A small image colorization model, trained from scratch: muon at rate 0.011.
Rows from block 6, named by matrix and row number. Rows with one number belong to one channel. Each number is 128 + 32 x the weight over its row's rms, rounded and kept within 0 to 255. All counts start at 0. After the name is the row's rms in percent of the matrix's.
# convs0: first 3x3 conv (model.decb.0.0.convs.0.weight, 128x256x3x3), inputs 0-14, a 3x3 kernel for each
# convs1: second 3x3 conv (model.decb.0.0.convs.1.weight, 128x128x3x3, transposed), outputs 0-14, a 3x3 kernel for each
convs0.64 098 [208 188 154 167 168 132 147 131 133  82 137 106  96 106 117  64 135 100 157 119 170 134 125 155 154 130 189 100 113  87 116  98 102 130 136 110 179 196 183 197 186 168 147 173 162 151 143 136 131 117 113 131 110 120 107 160 140 116 170 159 121 190 160 108 110 108 126 111 108 107  91  96  93 100 109 110 125 120  59  99  70 132 129 130 110 112 120  93 116 109 143 139 162 118 162 149  97  88 122 164 163 131 147 153 115 139 135 147 121 126 101 151 133 109 130 128  96  92 137 133 113 129 113 140 163 118 132 132  94 105 111 138 122 147 135]
convs1.64 116 [130 125 152 169 162 142 148 140 110 127 137 131 140 150 128 107 124 105  92  95 122  99  86 105  89  63  73 130 116  61 128  93  40 100  57  31 138 106  92 118  85  99 119  69 107 176 153 150 135 117 127  67  65  88 185 143  78 126 139 116  85 120 132  96 120  97 130 138 118 111 140 124 121 140 121 106  93  99 133 126 125 179 148 146 126 130 180  92 108 156 128 137 139 122 120 139 140 136 146 141 146  93 198 147  85 156  89  69  78  83 100 119 142 140 149 154 127 128 146 151 136 148 156 150 157 165 146 125 126 135 118 119 134 137 132]
convs0.65 102 [ 95 127  77  92 122 110  76 146  99 113 165 149 107 173 154 110 164 149 101 124 114 132 134 179 107 143 105 127 135 131 133 122 146  99 126 112 122 125 115 114 139 131 155 158 144  90 101  99 114 125 106 105 127 124  69 108  82 108 110 130  75 126  83 100 103 104 117 101 142 124 135 106 124  80  99 116 103 139 125  98 137 142 119 143  99 103 134 115  91 113 141 141 151 106  98 124 124 146 121 193 159 159 123 157 168 101 107 128 128 149 105 181 167 154 138 177 122 163 101 156 132 114 120 177 106 168 200 164 166 159 116 117 138 128 117]
convs1.65 102 [179 176 172 194 186 177 192 195 182  66 110 143  76 119 133  55 103 139 104 114 105 129 134 111  87  92  77 111 113 147 132 129 154 146 134 154 132 109  89 121 101  79  98  79  59 101  96 150 107  73 139  98  77 110 184 182 185 139 138 121 138 122 124 182 181 177 148 148 123 147 153 126 127 125 117 155 164 137 178 179 161 166 154 138 143 144 149 116 127 147 121 100  86 123 122  92 123 107  89 124 143 113 125 128 109 105 127 125 137 131 103 165 159 128 206 195 147  83 106 125  80 101 113  82  97 123 172 132 125 145 112 101 110  94  88]
convs0.66 108 [143 131 160 160 119 145 112 119 145 185 187 172 146 176 154  98 112  97 110 129 120 116 137 116 108 129 103 110 113 106 103  89 102 113 108  85  99 124 160 113 142 143 138 148 118 114 109 114  96 115 145 108 109 126 138 142 117 202 181 173 184 142 119 128 123 113 104  96 107  94 114 142 141 163 167 139 175 155 157 169 143 115 120 124 151 140 134 153 129 111 118 142 110 104 129 108  76 118  98  90  87 100  99  77  60  98  83  90 117  92  96  99  88  94  68  63  67 138 144 116 138 120 129 151 155 143 109 111 150 135 136 140 116 109 114]
convs1.66 116 [ 63  87  89  68  83  90  64  73  75  96 113 120 123 121 103  92  85  80 120 120 110 123 113 120 124 122 129 182 146 142 172 162 167 155 155 146 114  98  80 177 136  84 203 150 104 150 148 160 123 103 103 108  86  80 162 161 155 160 155 133 117 125 107 117 114 122  96  81  78 112  94  73 113  61  67 180 177 152 146 128 104 153 129 112 192 153 108 149 112  95 136 137 142 143 151 157 125 134 156  43  50  95 145 174 161 254 255 203 102 117 115 136 125 109 144 136 120 121 111  82 186 193 138 202 189 131 119 119 141 133 117 124 141 144 130]
convs0.67 104 [107 126 110 136 138  98 114 118  90 124  80  90  95  92  69 109 105 112 125 140 105 121 138 105 118 140 103  76  84 103 103 106 108  83  89 107 109  88  81 155 151 108 167 158 123 227 216 180 182 172 168 132 148 131  90 124  92 122 155 106 158 188 139 167 134 157 163 145 146 131 108 120 106 120 104 111 128 123  89 109 111 152 159 159 132 149 160 125 138 155 128 111 102 146 136 109 154 133 140  84  89 112  98  88 134 105 103  98  78  88  99  57  54  69  69  81  91 111 109 138 119 139 138 157 156 152 199 225 184 161 178 154 165 179 141]
convs1.67 108 [166 167 163 155 152 135 163 160 139  93 133 122 126 157 147 123 163 147 126 109  90 140 139 125 153 167 146  61  77  91  54  86 109  66 114 133 179 100  82 209 126 108 227 158 149 162 167 168 130 120 126  88  85  88 154 130 101 156 130 111 170 166 139 114 135 108 117 143 113 124 149 116  74  73  70 105  88  74 159 140 121  81  66  58  85  57  47 108  66  47  92  90  96  91  85  92  98  93  92 123 120 114 157 149 148 206 202 200 103 106 123  82  83 103  72  81  89 142 140 153 153 146 158 210 206 201 108 122 114 127 139 125 145 155 134]
convs0.68 100 [ 68  87 120  64  73 101  90  99 114 123 111 126 106 115 109  93  99 113 132 156 157 132 165 171 134 166 148 116 115 111 128 143 118 160 149 148 183 166 155 171 161 138 154 137 119 130 141 142 148 162 153 146 180 161  73  89  75  72  65  73  99 105  91 140 141 127 152 161 143 142 145 133 142 177 166 179 198 188 157 187 173 112 134 127 110 149 118 128 152 117  86  64  89  83  51  71  94  76  85  98  95  87 130 110  93 128 118 128 106  99 101 121 129 149 107 116 115 129 151 154 142 151 147 103 110 129 139 123 148 138 136 165 102 108 142]
convs1.68 103 [ 84  71  71  99  85  88 100  98  77  88  92  86 135 154 121 175 178 145 123 140 143 116 126 130 116 133 142 127 106  98 127 112 102 114 107 116 118 111 137 124 121 142 132 117 126 151 109 121 128  87  97  74  33  39 132 143 147 119 133 142  93  97 102 159 162 170 159 167 173 128 135 137  87 104 110 102 106 108 110 117 122  82  70  69  88  73  68 100  95  88  97  93 112 103  92 117 108  94 125 172 149 136 158 124 114 162 123 130 127 125 112 130 122  98 140 124 105 177 172 169 158 163 165 142 146 144 154 165 181 137 166 183 125 171 189]
convs0.69 103 [ 76 119 100  69  58 121  53  60 112  74  91  86  47  97  85  77 104 102 114 140 118 137  97 103 138 128  97 128 111 149 114 123 145  95 112 137 114 139 182 104 131 152 104  96 139 115 103 121 104 133 126 113 109 120 131  93 124 122 123 125 122  71  95 122 140 162 125 119 157  87  99 121  75 117  78 121 123 107 150 195 113 130 102 102 104 122 110 114 105 128 119 113 114 100 110 108 104 121 115  94 136 128 107 130 127 108 128 119  87 113  75  90 102  74 119 158 112 131 129 115 127 152 156 128 107 148 114 144 140 116 138 141 103 129 119]
convs1.69 100 [ 81 129 122  67 106  97 104  91 105  90 156 133 107 132 120 114 118  99 116 177 221  97 155 181  88 130 139 126 159 145 148 185 141 143 159  96 140 169 168 136 149 203 132 148 221 108 122 119 134 138 112 116 109  86 139 159 193 134 113 169 138 116 122 125 111 116  95 115 139  70 106 149 111 117 103 137 163 130 126 145 132 142 126 110 153 104  87 145  94  80 129 139 158 131 121 145 150 140 161 108 108 133 121 147 131 138 139  94  90 127 127 116 155 161  99 149 157 157 171 148 160 156 129 128 121  98  86 122 162 105 124 160 100 111 137]
convs0.70 099 [190 143 146 132 116 127 167 117 167 140 129 120 144 130 131 146 143 141 136 148 147 127 129 156 113 119 147 131 118 149 105  98 111 115 112 110 157 148 125 127 152 138 127 149 135  83 115 117 100 121 120 115 132 129 104 107 115  70  82  99  89  71  92 126 144 112 124 146 110 107 135 118 164 156 148 136 141 135 133 135 146  99 141 110 101 150 108 101 135 118 132 101 116 145 140 137 150 137 136 136 140 129 119 122 107 137 169 137 154 141 180 163 165 204 193 179 200 154 155 160 192 161 164 169 154 134 173 165 150 209 183 169 175 180 163]
convs1.70 121 [109 124 137  86  99 135  45  30  54 128 141 133  85  98 134 108 113 149 104 111 149 104  95 139 123 103 127 138 198 199 139 184 165 151 159 124 150 157 148  93 103 141  41  76 145 110  79  79 110 108  86 112 139 122 121 107  97 138 130  96 118 114  97 129 135 110 123 136 122 126 124 116 193 172 120 161 172 151 106 130 143 135 159 175 154 174 171 175 180 162 131 130 159 111 109 147 100 102 131 130 106  94 131 100  83 139 107  89  60  69  77  80  96  77 108 130 109 199 185 137 189 225 196 164 212 241 145 119 131 144 130 118 165 176 165]
convs0.71 098 [183 164 152 211 162 184 149 137 142 154 127  87 192 172 116 210 184 140 143 128 109 173 158 160 159 165 147 124 134 139 139 153 138 166 161 131 140 160 136 141 154 128 142 136 106 122 114 133 158 163 183 178 170 167  78  99 135 105  89 114 113  91  89  90  95  72  88 141 123  98 142 132  97 121 103 116 132  89  99  87  93 140 145 105 142 152 112 121 151  99  95 125  82 112 118 104 104 116 110 152 132 129 154 137 141 131 153 168 105 110  95 101 108 113  88  94  88 102  98 115 113  95 115  73  58  82 117 119 161 106  99 120 137 126 157]
convs1.71 110 [140 115 123 206 153 124 208 165 145 161 169 135 169 186 140 119 151 130  80 108 123  96 106 112 160 142 127 109 113 101 111 119  99  82  81  87 109  98  99 135 116 131 124 145 170 121 125 128 137 134 134 163 157 141 196 183 173 144 165 158  91 138 135  97  99 108  85  76  88 115  99  92 130 168 193  92 114 159  96 111 147 117 122  84 100 122 108  96 121 108  79  85  76  74  83 101 130 139 141 139 145 102 180 158  83 206 153  83 154 157 136 126 164 143 128 179 154 136 161 163 130 128 142 105 103 119 144 159 143 126 145 136 141 166 154]
convs0.72 087 [111 112 107 163 168 167  97  97 106 233 249 245 193 189 218 209 212 222 127 156 110 102 108 106 123 163 131 132 121 119 105 142 121 145 122 138  94 106 111 120 117 120  88 115 118 136  89  99 145 164 137 120  96 123 176 145 159 121  92 110 173 114 147 113  92 141 146 101 136 134 107 128  68  42  84  95  57  77  75  53  73 125 165 125 124 165 109 139 158  96 102 102 112 129 110 103 101 114 104 179 168 132 199 181 157 122 164 157 102 138 171  95 125 155 113 131 147 119 111 149 123 140 123 126 133 145 133 131  99 129 119 131 126 131 115]
convs1.72 107 [ 86  92  95  84 103 118  62  69  81 153 124 111 147 118 112 164 137 121 130 144 124 129 145 137 132 118 112 136 133 147 115  84 111 109  79  89 127 130 143 127 121 123 168 151 136 134 145 125 130 152 152 125 173 166 120  97 119 169 131 152 201 177 173 101 135 180  78 118 155  73 104 130  95  84  84  94  83  89 149 157 160 146 139 187 151 124 166 162 148 165 129 169 191 156 173 200 168 178 191 126 127 161 136 151 170 180 188 183 183 167 144 168 136 140 131 116 127 147 169 148 115 126 116  79 104 114 101 101 127 101 113 139 120 136 164]
convs0.73 099 [108  93 128 129 137 160 119 114 152  89  83  94  95  66  67 122  96 101  95 100 115 100  97 102 103 110 118 133 129 128 130 129 118 171 156 147  54  57  87  91  72 101  94 101 119  98 107 108 116 132 116  72  82  77 157 165 157 166 200 170 184 207 185 120  99 112 135 106 139 131 105 123 145 151 143 133 158 145 159 166 180 116 113 121 105 109 105  99  98 105 168 156 150 166 169 151 168 162 168  65  52  65  98  89  87 105  80  85 156 163 152 156 167 167 155 166 177 131 145 123 144 154 140 122 139 132 121 166 153 132 150 156  96 130 117]
convs1.73 104 [164 197 201 140 162 167 145 170 160 136 121 107 141 128 113 142 130 101  96  80  70 119 117 110 142 133 126  90 105  85 120 123  87 114 101  73  91  66 102 142  88  95 173 114  94 179 127 107 194 138 123 227 178 161 122 154 161  63 100 120  46  86 113 146 158 133 157 143 127 136 112  90 146 135 134 134 125 126 135 132 129 133 161 135 135 171 139 160 193 168 109 100  98 132 126 128 110 117 126 123 135 151 117 124 137 175 183 197 108 109 100 107 120 107 105 118 106  54  78  56 133 168 154 167 198 196 116  99 114 155 125 121 172 137 134]
convs0.74 104 [129 151 122 139 171 149 115 123 113 163 136 106 179 186 117 150 137  94 160  77  99 156 116 101 139  91  99 201 209 171  86  92  80 124  89  92 127 128  83 112 111 114 133 125 116 228 149 147 162 130  79 171 128  91 136 141 136 142 179 124 130 121 107 217 222 204  92  87  83 113  97  92  84 105 125 125 148 148 135 162 173 142 164 159 123 121  72 114  85 114  77  53 101 111 121 165  83 109 140 134 200 153  82 151 138 117 132  99 106  64 137 171 140 152 153 109 140 149 129 115 137 146 128 121 104  82  97  75  66 158 221 153  85  81  69]
convs1.74 092 [107 136 132 141 163 176  92 142 149 137 103 133 145  99 154 109  90 157 208 112  58 167 120 145 128 123 111 118 122 139 100  93 110 104 121 142  96  72  69 124 104 102  90  96  77 111 122 125 141 135 149 152 116 127 107 115 147 131 102 116 164  98 147 123 126 152 145 108 126 117 108 131 105 121 131  73  94 118  84  99 139 156 171 144 153 147 116 148 139  99 143 124 118 143 141 133 115 101  80 148 103  73 129  89  77 135 108 111  79  70 140 124 102 165 140 102 162 102 126 152 101 107 124  96  90  90  67  77  67  43  73  57 106 132  87]
convs0.99 094 [118 187 155 100 138 131  83 126 106 113  83  96 102  84 114 124  86 113 107 114 100  82 125 113 119 138 127  74 105  90  80  92 102  82 134 124 114  67  72 134  89 119  84  79  95 166 156 142 137 143 114 154 157 131 118 101 106  88  84  79  82 102 107  94  78 106  96  61 104  89  89 117  84  91 103 112 110 117 142 140 155 135 156 170 105 127 154 142 132 176  86  81  80 101  95  84 101  84  93  92 103  92 110 115 108 123 121 109  90 129 117 134 133 132 150 162 150 132 123 125 133 110 107 122  97  96 131 132 125 108 120 124 109  97 106]
convs1.99 093 [ 82  68  69 113 107 104 155 156 132 103 114  97 113 129 115 138 128  92 133 137 158 108 122 145 118 132 131 155 132 133 121  99 112  96  77  93 109 102 151 121 135 171 116 115 140  86  63  68 115 108  95 116 110  98  49 111 153  72 147 192  94 132 179 124 121 153 141 142 169 135 128 160 107 118 127 103  99 117 115 130 138 118 161 121 118 138 112  77  96  86  80 109 116  75  99 104  72 103 106 144 113  90 108  99  81  84  81  56 126 134 117 149 151 137 153 160 140  85  78 110  41  62 107  45  52  98 102 105 168  67  77 137 101  84 137]