config = dict(
    model='image colorization model',
    dataset='photos of plants and fungi (iNaturalist)',
    train_examples=22605,
    image_size=32,
    crop_scale_min=0.7,
    horizontal_flip=True,
    translate=0.06,
    color_jitter=0.2,
    task='colorization',
    loss='mse',
    arch='unet',
    norm='batchnorm',
    hidden_act='silu',
    widths=[64, 128, 256],
    blocks_per_level=2,
    block='basic',
    attention=False,
    upsampling='pixel_shuffle',
    init='orthogonal',
    residual_init='none',
    optimizer='muon',
    muon_scale='original',
    learning_rate=0.011,
    momentum=0.95,
    nesterov=True,
    orthogonalizer='polar_express',
    adamw_lr_other_params=0.0025,
    max_grad_norm=5.0,
    max_steps=13200,
    batch_size=256,
    epochs=149.5,
    lr_schedule='wsd_sqrt',
    decay_fraction=0.3,
    final_lr_fraction=0.01,
    warmup_steps=660,
    weight_decay=0.02,
    adamw_weight_decay_other_params=0,
)
Rows from block 6, named by matrix and row number. Rows with one number belong to one channel. Each number is 128 + 32 x the weight over its row's rms, rounded and kept within 0 to 255. All counts start at 0. After the name is the row's rms in percent of the matrix's.
# convs0: first 3x3 conv (model.decb.0.0.convs.0.weight, 128x256x3x3), inputs 0-14, a 3x3 kernel for each
# convs1: second 3x3 conv (model.decb.0.0.convs.1.weight, 128x128x3x3, transposed), outputs 0-14, a 3x3 kernel for each
convs0.22 086 [120 109 118 121 128  79 117  83  63 155 145 135 158 164 148 184 178 166  98 130 124 140 133 148 110 136 151  99  95 121  89 126 127 102  95 131 129 142 106 164 151 120 118 138 122 144 170 148 163 150 166 156 186 194 133 113 104 139 138 108 135  99 115 129 132 121 127 164 138 124 163 118 141 154 139 129 150 144 144 181 138 111 151 131 129 158 122 125 145 117 123 169 126 110 122 101 132 160 114  99 140 122 123 123 133  93  93  98 129 171 125 123 132 120 139 157 126 151 111 197 199 118 190 157  93 134 111  90  93 110  87  76 150 106 127]
convs1.22 095 [ 96  85 103 125  94  73 172 115  80 128 138 103 139 146 122 132 132 101 123 113 122 130 102 120 147 128 130 132 132 114 150 148 126 147 136 105 127 105 142 114  96 139 106  95 164 138 145 134 146 153 133  96  98  84  98  80  90 108 109 135  98 137 157 110 136 161 106 104 133  81  77  97 146 156 165 104  99 114 130 108 113 157 134 134 158 122 129 132 123 133 159 132 120 151 129 112 151 148 131 139 138 142 108 118 110 136 131 102  57  94 104 103 130 145 132 167 153 109  99  84 144 145 121 130 138 102 137 133 138 137 124 127 115 104 128]
convs0.23 097 [113  87 129 118  90 144 118  98 143 145 112 125 112  92 121 158 132 171 112 118 145 107 127 109 134 142 109 105  91  90 151 140 155 101 104 109 166 173 169 160 155 172 147 153 172  86  85 136 126 133 160 147 146 172 129 111 113 138 109 121  67  81  61 105 179 150 121 163 155 102 152 109 125 135 148 124 139 140 100 112 100  98  89 106  84 104 121  85  96  88 135 143 116 126 118 112 123 121 130 117 127  73 115 110  87 140 123  88 170 139 167 162 139 162 176 128 172 122 129 141 121 152 138 148 129 170 140  93 160 103 134 133 116  85 151]
convs1.23 099 [131 114 110 173 156 143 187 182 156 117 116  97 120 136 109 124 136 128 144 110  99 171 139 117 157 142 128  95 122 136  87 117 136  66  97 120 130 104 151 144  95 133 173 101 129 125 166 168 124 160 172 106 148 172 107 126 133 108 105 146  98 111 128 126 115 188 158 142 202 137 138 173 112 144 139  70  92  96  53  73  73 114 138 161  84 122 145  74 121 167 139  94  80 133  92  74 132  95  89 131 159 125 153 148 124 133 122 123 151 153 176 141 163 182 145 153 188 119 122 133 111  95 123 119 101 113 105 139 124 119 150 147 109 153 158]
convs0.24 103 [126 197 117 154 148 147 146 177 152 108 118 140 104 125 140 116 120 149 137 172 169 146 134 143 120 134 119 108 110 154 118 131 143 109 118 162 144 127 136 142  93 159 167 136 130 156 143 148 145 131 180 109 122 148 192 164 193 191  81 206 172 183 185  72  82  54 116 108 149  66  63  69  58 108  94 129 145 144  59 135  80 151 135 133 127 158 167 117 123 142 131 144 121 119 160  85 167 197 149 107  87 141  89 151 103  77  86 115 143 146 139 133 124 120 120 132 113 119 127 182 170  83 201  93 106 147 131 125 133 110 127 126  74 113 106]
convs1.24 098 [ 95 107 116  95 106 122  64  86  89 122 117 112  94 111 124  97 128 151 120 111 142 139 155 168 139 163 180 125 135 151 148 147 148 133 128 113 166 128 104 209 153  80 255 166 111  93  84 121 113  98 132 123 115 138 102 110 106  94 104 115  98 109 121 126 142 150 139 150 151 115 140 136 102 113 122 156 152 142 166 157 133 132 123 139 159 142 138 172 187 170 112 104 119 132 129 123 133 109 131 146 176 152 136 165 153 121 141 139  90 102  92 131 148 156 152 163 151 109 102 129 176 196 218 161 152 193 101 142 145 102 166 171 113 151 176]
convs0.25 097 [124 148 119 123 152 122 152 134 125 136 143 132 130 116 113  92  82  99 134 140 151 121 106 127 124 100 116 181 161 159 172 156 140 152 129 111 109 149 107 112 134  93 152 153 134 103 114  96  67  95  84 132 136 136 170 136 136 157 141 115 122 105  85 103 122 128 108  98 141 122 131 128 100 125 117  96 111 108 138 148 125 136 135 140 109 125 142 145 169 161 157 174 131 139 148 115 126 159 140 135 141 132 131 138 103 142 155 144 105 117 134 106 141 114 116 116 125 108 111 135 100  80 128 118 124 142 122 117 116 116 115  99 121  96  92]
convs1.25 107 [132 120 126 118 111 105 180 161 165 137 169 174 104 120 142 119 114 143 121 125 127  99 110 122  97 112 128 131 155 143 127 170 154 122 145 136 144 155 116 115 133 151  83 131 142 105 138 131 118 148 141  96 115 116 140 156 100 130 157 100 127 148 108 166 146 147 117 107 129 106 112 130 226 244 250 149 169 196  90 110 147 110 117  92 122 145 109  80 101  93 125 124 139 113 123 135  69  90 129  81  95  82 142 158 117 134 135  97  97 112  97  99 121 100 112 143 105  82  92  74 137 142  96 162 189 122 161 113  94 161 114  94 136  81  88]
convs0.26 106 [115 117  84 140 111 133 148  86 103 126 137 130 149 148 138 167 120 138 138 116 107 136  94 149 161 119 128 108 139 133 116 163 165 115 124 100 106 111 117 181 138 118 153 150 158 137 121 145 116 146 110 119 126 106  82  84  95 144 121 133 103 102 103 125 128 116 116 134 153 104 118 130 105 121 126  94 111 106 105  98 103 142 139 117 116 134  95 154 143 114 139 136 141 179 108 130 142 145 122 129 155  81  74 101  92  96 130  89  97 127 157  89 147 146 117 127 157 139 153 156 114 110 133 136 120 141  83 139 122 118 159 139 136 164 175]
convs1.26 091 [185 169 175 199 188 154 227 197 126 110  78 120  96  39  85 110  91 117 106 124  99 130 149 133 127 117 110 148 132 110 192 126 120 157 128  94  96 142 154  86  90  99 124  84  94 132 113 157 111 116 163  87  72 106 198 187 130 160 129 139 141 118 153 128 148 142 131 174 176 132 160 173  94  67  41 155 110 128 158 171 144 183 190 178 144 182 199 125 131 137 126 160 159 129 155 161 132 131 150 171 142 172 190 166 174 165 158 145  93 107  82  92  84  79 142 132 104 120 122 101 106 125 117 115 132 119 159 117 108 147 127 138 144 121 138]
convs0.27 090 [125 143 179  78 101 128  96 112 136 140 148 139 127 122 124 115 126 111 112 125 130 113 104 111 105 111 115 133 155 166 144 162 174 153 159 175 133 133 137 150 154 146 157 158 141 107 144 134 125 168 152 111 161 151 139 151 136 134 149 113 136 157 140 142 142 156 144 155 158 130 127 143  66  75  71  64  79  66  52  70  56 127  98 124 107  89 101 104  94 114 101 114 138  85  99 134  91 104 136 140 134 138 148 153 145 150 165 166  85  97 115 136 160 162 136 160 146 138 166 161 111 141 133  89 122 114 140 153 152 134 153 145 126 149 138]
convs1.27 118 [171 187 164 174 190 156 143 149 133 115  96  51 170 144  93 183 165 118 148 103  91 144 101  83 140 112 105 200 146 133 161 119 117 140 120 139 144 122 106 141 117  97 136 122 105  88  85  56 113 108  74  95  86  63 125 112 114 150 144 134 158 156 136 137 137 159 145 155 167 142 153 159  97 105 123 115 125 136 106 125 129  57 105 112  49  97 103  52  91  84 116 135 113 124 143 117 110 124 101 116 105 123 100  85  96 117  90 100 128 115 105 129 118 105 115 107  98 162 181 192 142 152 154  97  95  88 117 137 194 100 121 179 115 134 180]
convs0.28 103 [119 130 176 106 108 171 147 114 144  87  37  60 113  67  70  96  31  81 128 119 109 168 113 123 150 125 129  90 120 108 118 121 110 102 119 102 146 151 138 161 152 148 120 142 138 121 156 133 144 159 152 157 175 162 103 115 134 111 124 119 116 112 123 111  97  78 116 124 108 138 144 148 124 126  95 155 127 126 169 153 146 144 173 161 152 161 165 142 143 153  93 102 111 153 140 149 149 149 152 112 131 134 104  88 143  97 103 154 118  99 107  79  78  67  65  48  67 102 108 107 108  90  83 130 122 109 138 127 125 122 121 104  89 109  88]
convs1.28 107 [149 148 119 189 157 106 184 169 149 129 112 104 127 119  90 116 103  83  92  89 117  96  81  86 120 104 100  84  79  78  95  88  82  98  92  90 206 138 106 153 121  96 129 119 116 160 136 116 152 127  92 115  84  58 166 135 176 162 137 171 164 166 192  84 123 159  89  92 131  73  80 110  88  99 100  95 102 104 100  93 100  94 103  89 127 120 107 136 135 114 166 155 144 166 167 157 216 224 196 185 159 140 154 122 111 168 139 115 117 142 145 127 144 137 174 164 147 140 126 103 166 146 106 149  99  60 140 154 201 129 113 152 140 100 137]
convs0.29 103 [147 143 140  86  68  88  84  81 100 137 104 171 119  97 131 150 129 149 123 113 144 113 127 123 143 145 155 155 168 163 138 174 142 119 145 136  99  79 109 151 108 123 105  68  82 134 114 138 138 153 178 165 161 183 145  96  54 168 118  94 150 138  82 115 116 122 129 162 143 150 138 140 109 136 133 142 170 179 111 140 141 146 144 172 128 138 157 139 152 175 113 137  86 117 155 115  92 115  83 157 157 131 105  98  82 123 135  91 115  87 121 210 148 208 164 113 137 114 103 118 132 125 178 123 118 168  94 140 105 125 135 101 114 152 127]
convs1.29 091 [121 122 107 155 167 139 160 160 135 207 201 208 181 169 122 195 171 108 142 151 155 119 139 141 142 161 159 104 115  98  89 105 113  98 113 126 200 109 115 189  85  88 157  75  84 174 121 133 167 125 145 213 155 189 129 142 145 122 103 114 103  99 106 167 159 116 169 171 156 175 183 188 120 119 138 156 164 166 150 150 151 229 255 236 136 183 209  94 121 145 120 124 122 110  95  94 124 114 115  83  83  94 112 117 123 153 173 160 101 105 130  96 115 132 107 133 154  94 119 138  76  73  92 107 101  71 129 128 146 108  97 125 135 121 143]
convs0.30 103 [181 191 152 162 178 126 111 135 107 122 162 162 140 184 181 124 197 179 132 130 157  99 128 138 136 144 137 116 133 117 120 118 112  88  78 101  98  81  77 111 111 108 137 115 108 140  91 135 133 121 127 142 117 142 168 178 192 127 185 178 150 151 203 159 128 103 130 131 115  87  94 103 127 178 147 159 172 178 128 190 150 160 166 150 102 102 102 120 130 112 169 201 156 109 137 101 151 166 158 115 147 147 114 136 127  92 103 104 111 126 105 170 150 164 167 178 162 133 121 139 124 140 130 117 105 107 125 143 117 103 124 131 101 116 124]
convs1.30 103 [131 157 170 104 106 124 135  86  96 155 169 152 140 128 133  64  74  64 135 119 101 123 130 133 110 117 129 119  73  66 161 104 101 160 116 125 156 106  98 180 109  82 219 127  65 127 119 122 163 147 165 228 185 161 113 109 122 147 118 141 156 124 148 112  94  75 160 163 146 155 150 129 168 207 209 104 143 181  81 111 142 100 121 119 109 102  90  72  50  42 139 159 190 157 199 237 110 146 187 170 160 157 136 112 121 106  84 104 119 118  90 112 113  98 116 126 120 173 150 147 199 145 115 189 147 115 115 111 100  74  78  86  69  61  88]
convs0.31 090 [107 107  86 140 111 125  91 129  71 117 124 128  96 118 101 122 164 150 123 138 158  96 126 145 143 139 158 145 151 151 142 153 126 127 132 130 119 132 103 124 127 123 147 145 112 217 179 186 173 208 160 180 119 121 103 140 144 128 114 139 116 146 107 149 145 156 133 154 156 138 146 180 201 211 144 196 139 148 137 126 123 124  96 119 135 140 138 149 129 170 181 168 173 141 133 139 143 115 116 127 119 141 102 131 123 112 129 146 132 109 118 147  92 142 107  92  95 140 126 105 118 167  85 126 150 124 166 152 135 164 158 168 137 152 150]
convs1.31 098 [ 85  60  94 123  68 100 185 118 121 136 113  92 133 122  85 155 122  76  98 112 120 117 128 129 106 130 116  80 108 125 102 138 157 109 168 183  95 109 141  83  87 103  65  84  90 154 152 124 149 134 107 132 119  93 106 138 165 136 153 170 133 161 159 130 197 251 114 171 230 106 132 189 175 188 194 105 133 147 104 116 146 107  94  77 115  85  48 133 105  68 164 120 109 150 112 117 131 120 133 183 166 158 142 128 142 142 117 126  64  81  83  80 103  98  83  91  82 104 110 130 109 104 130 147 132 133 118 150 159 119 132 149 107 130 146]
convs0.32 101 [155 151 135 135 153 158 138 170 169  83 103 111  69  90 100  66  99 105 158 143 140 140 121 125 118 123 121 140 144 121 128 124 117 127 118 126 127 106 139 133 128 124 178 139 160 128 121 110 113 125 110 133 143 120 129 151 141 145 144 135 125 143 119  67  99 107 114 144 145 152 151 140 154 161 167 154 159 164 144 125 143 113 115 140 137 133 164  98  96 103 115 126 109 130 150 128 118 126 116  66 104  94 128 115 124  98 106  91 134 168 125 130 145 124 115 136 107 137 148 143 143 124 119 130 128 111  71  92  96  84  76  96 106 122 105]
convs1.32 085 [101  88 100  93  82 116  78  83 118 120  91 130 121  77 142 148 100 147 212 178 146 165 126 139 114 120 170 127 129 143  77  99 123  51  92 126 112 162 189  92 132 169  86 107 141 184 175 124 170 162 132 126 135 130 102  93 108 108 107 112 109  91  88 164 128 164 170 157 183 171 163 171 152 156 151  99  90  94 141 119 135 117 117 104 130 123 113 130 118 101 112 114 128 132 122 115 136 122 118 164 171 160 148 161 174 119 142 140 107 118 134 102 119 139 116 124 123 126 104  98 125 135 130 107 107  91  98  70  93 142 141 170 156 176 183]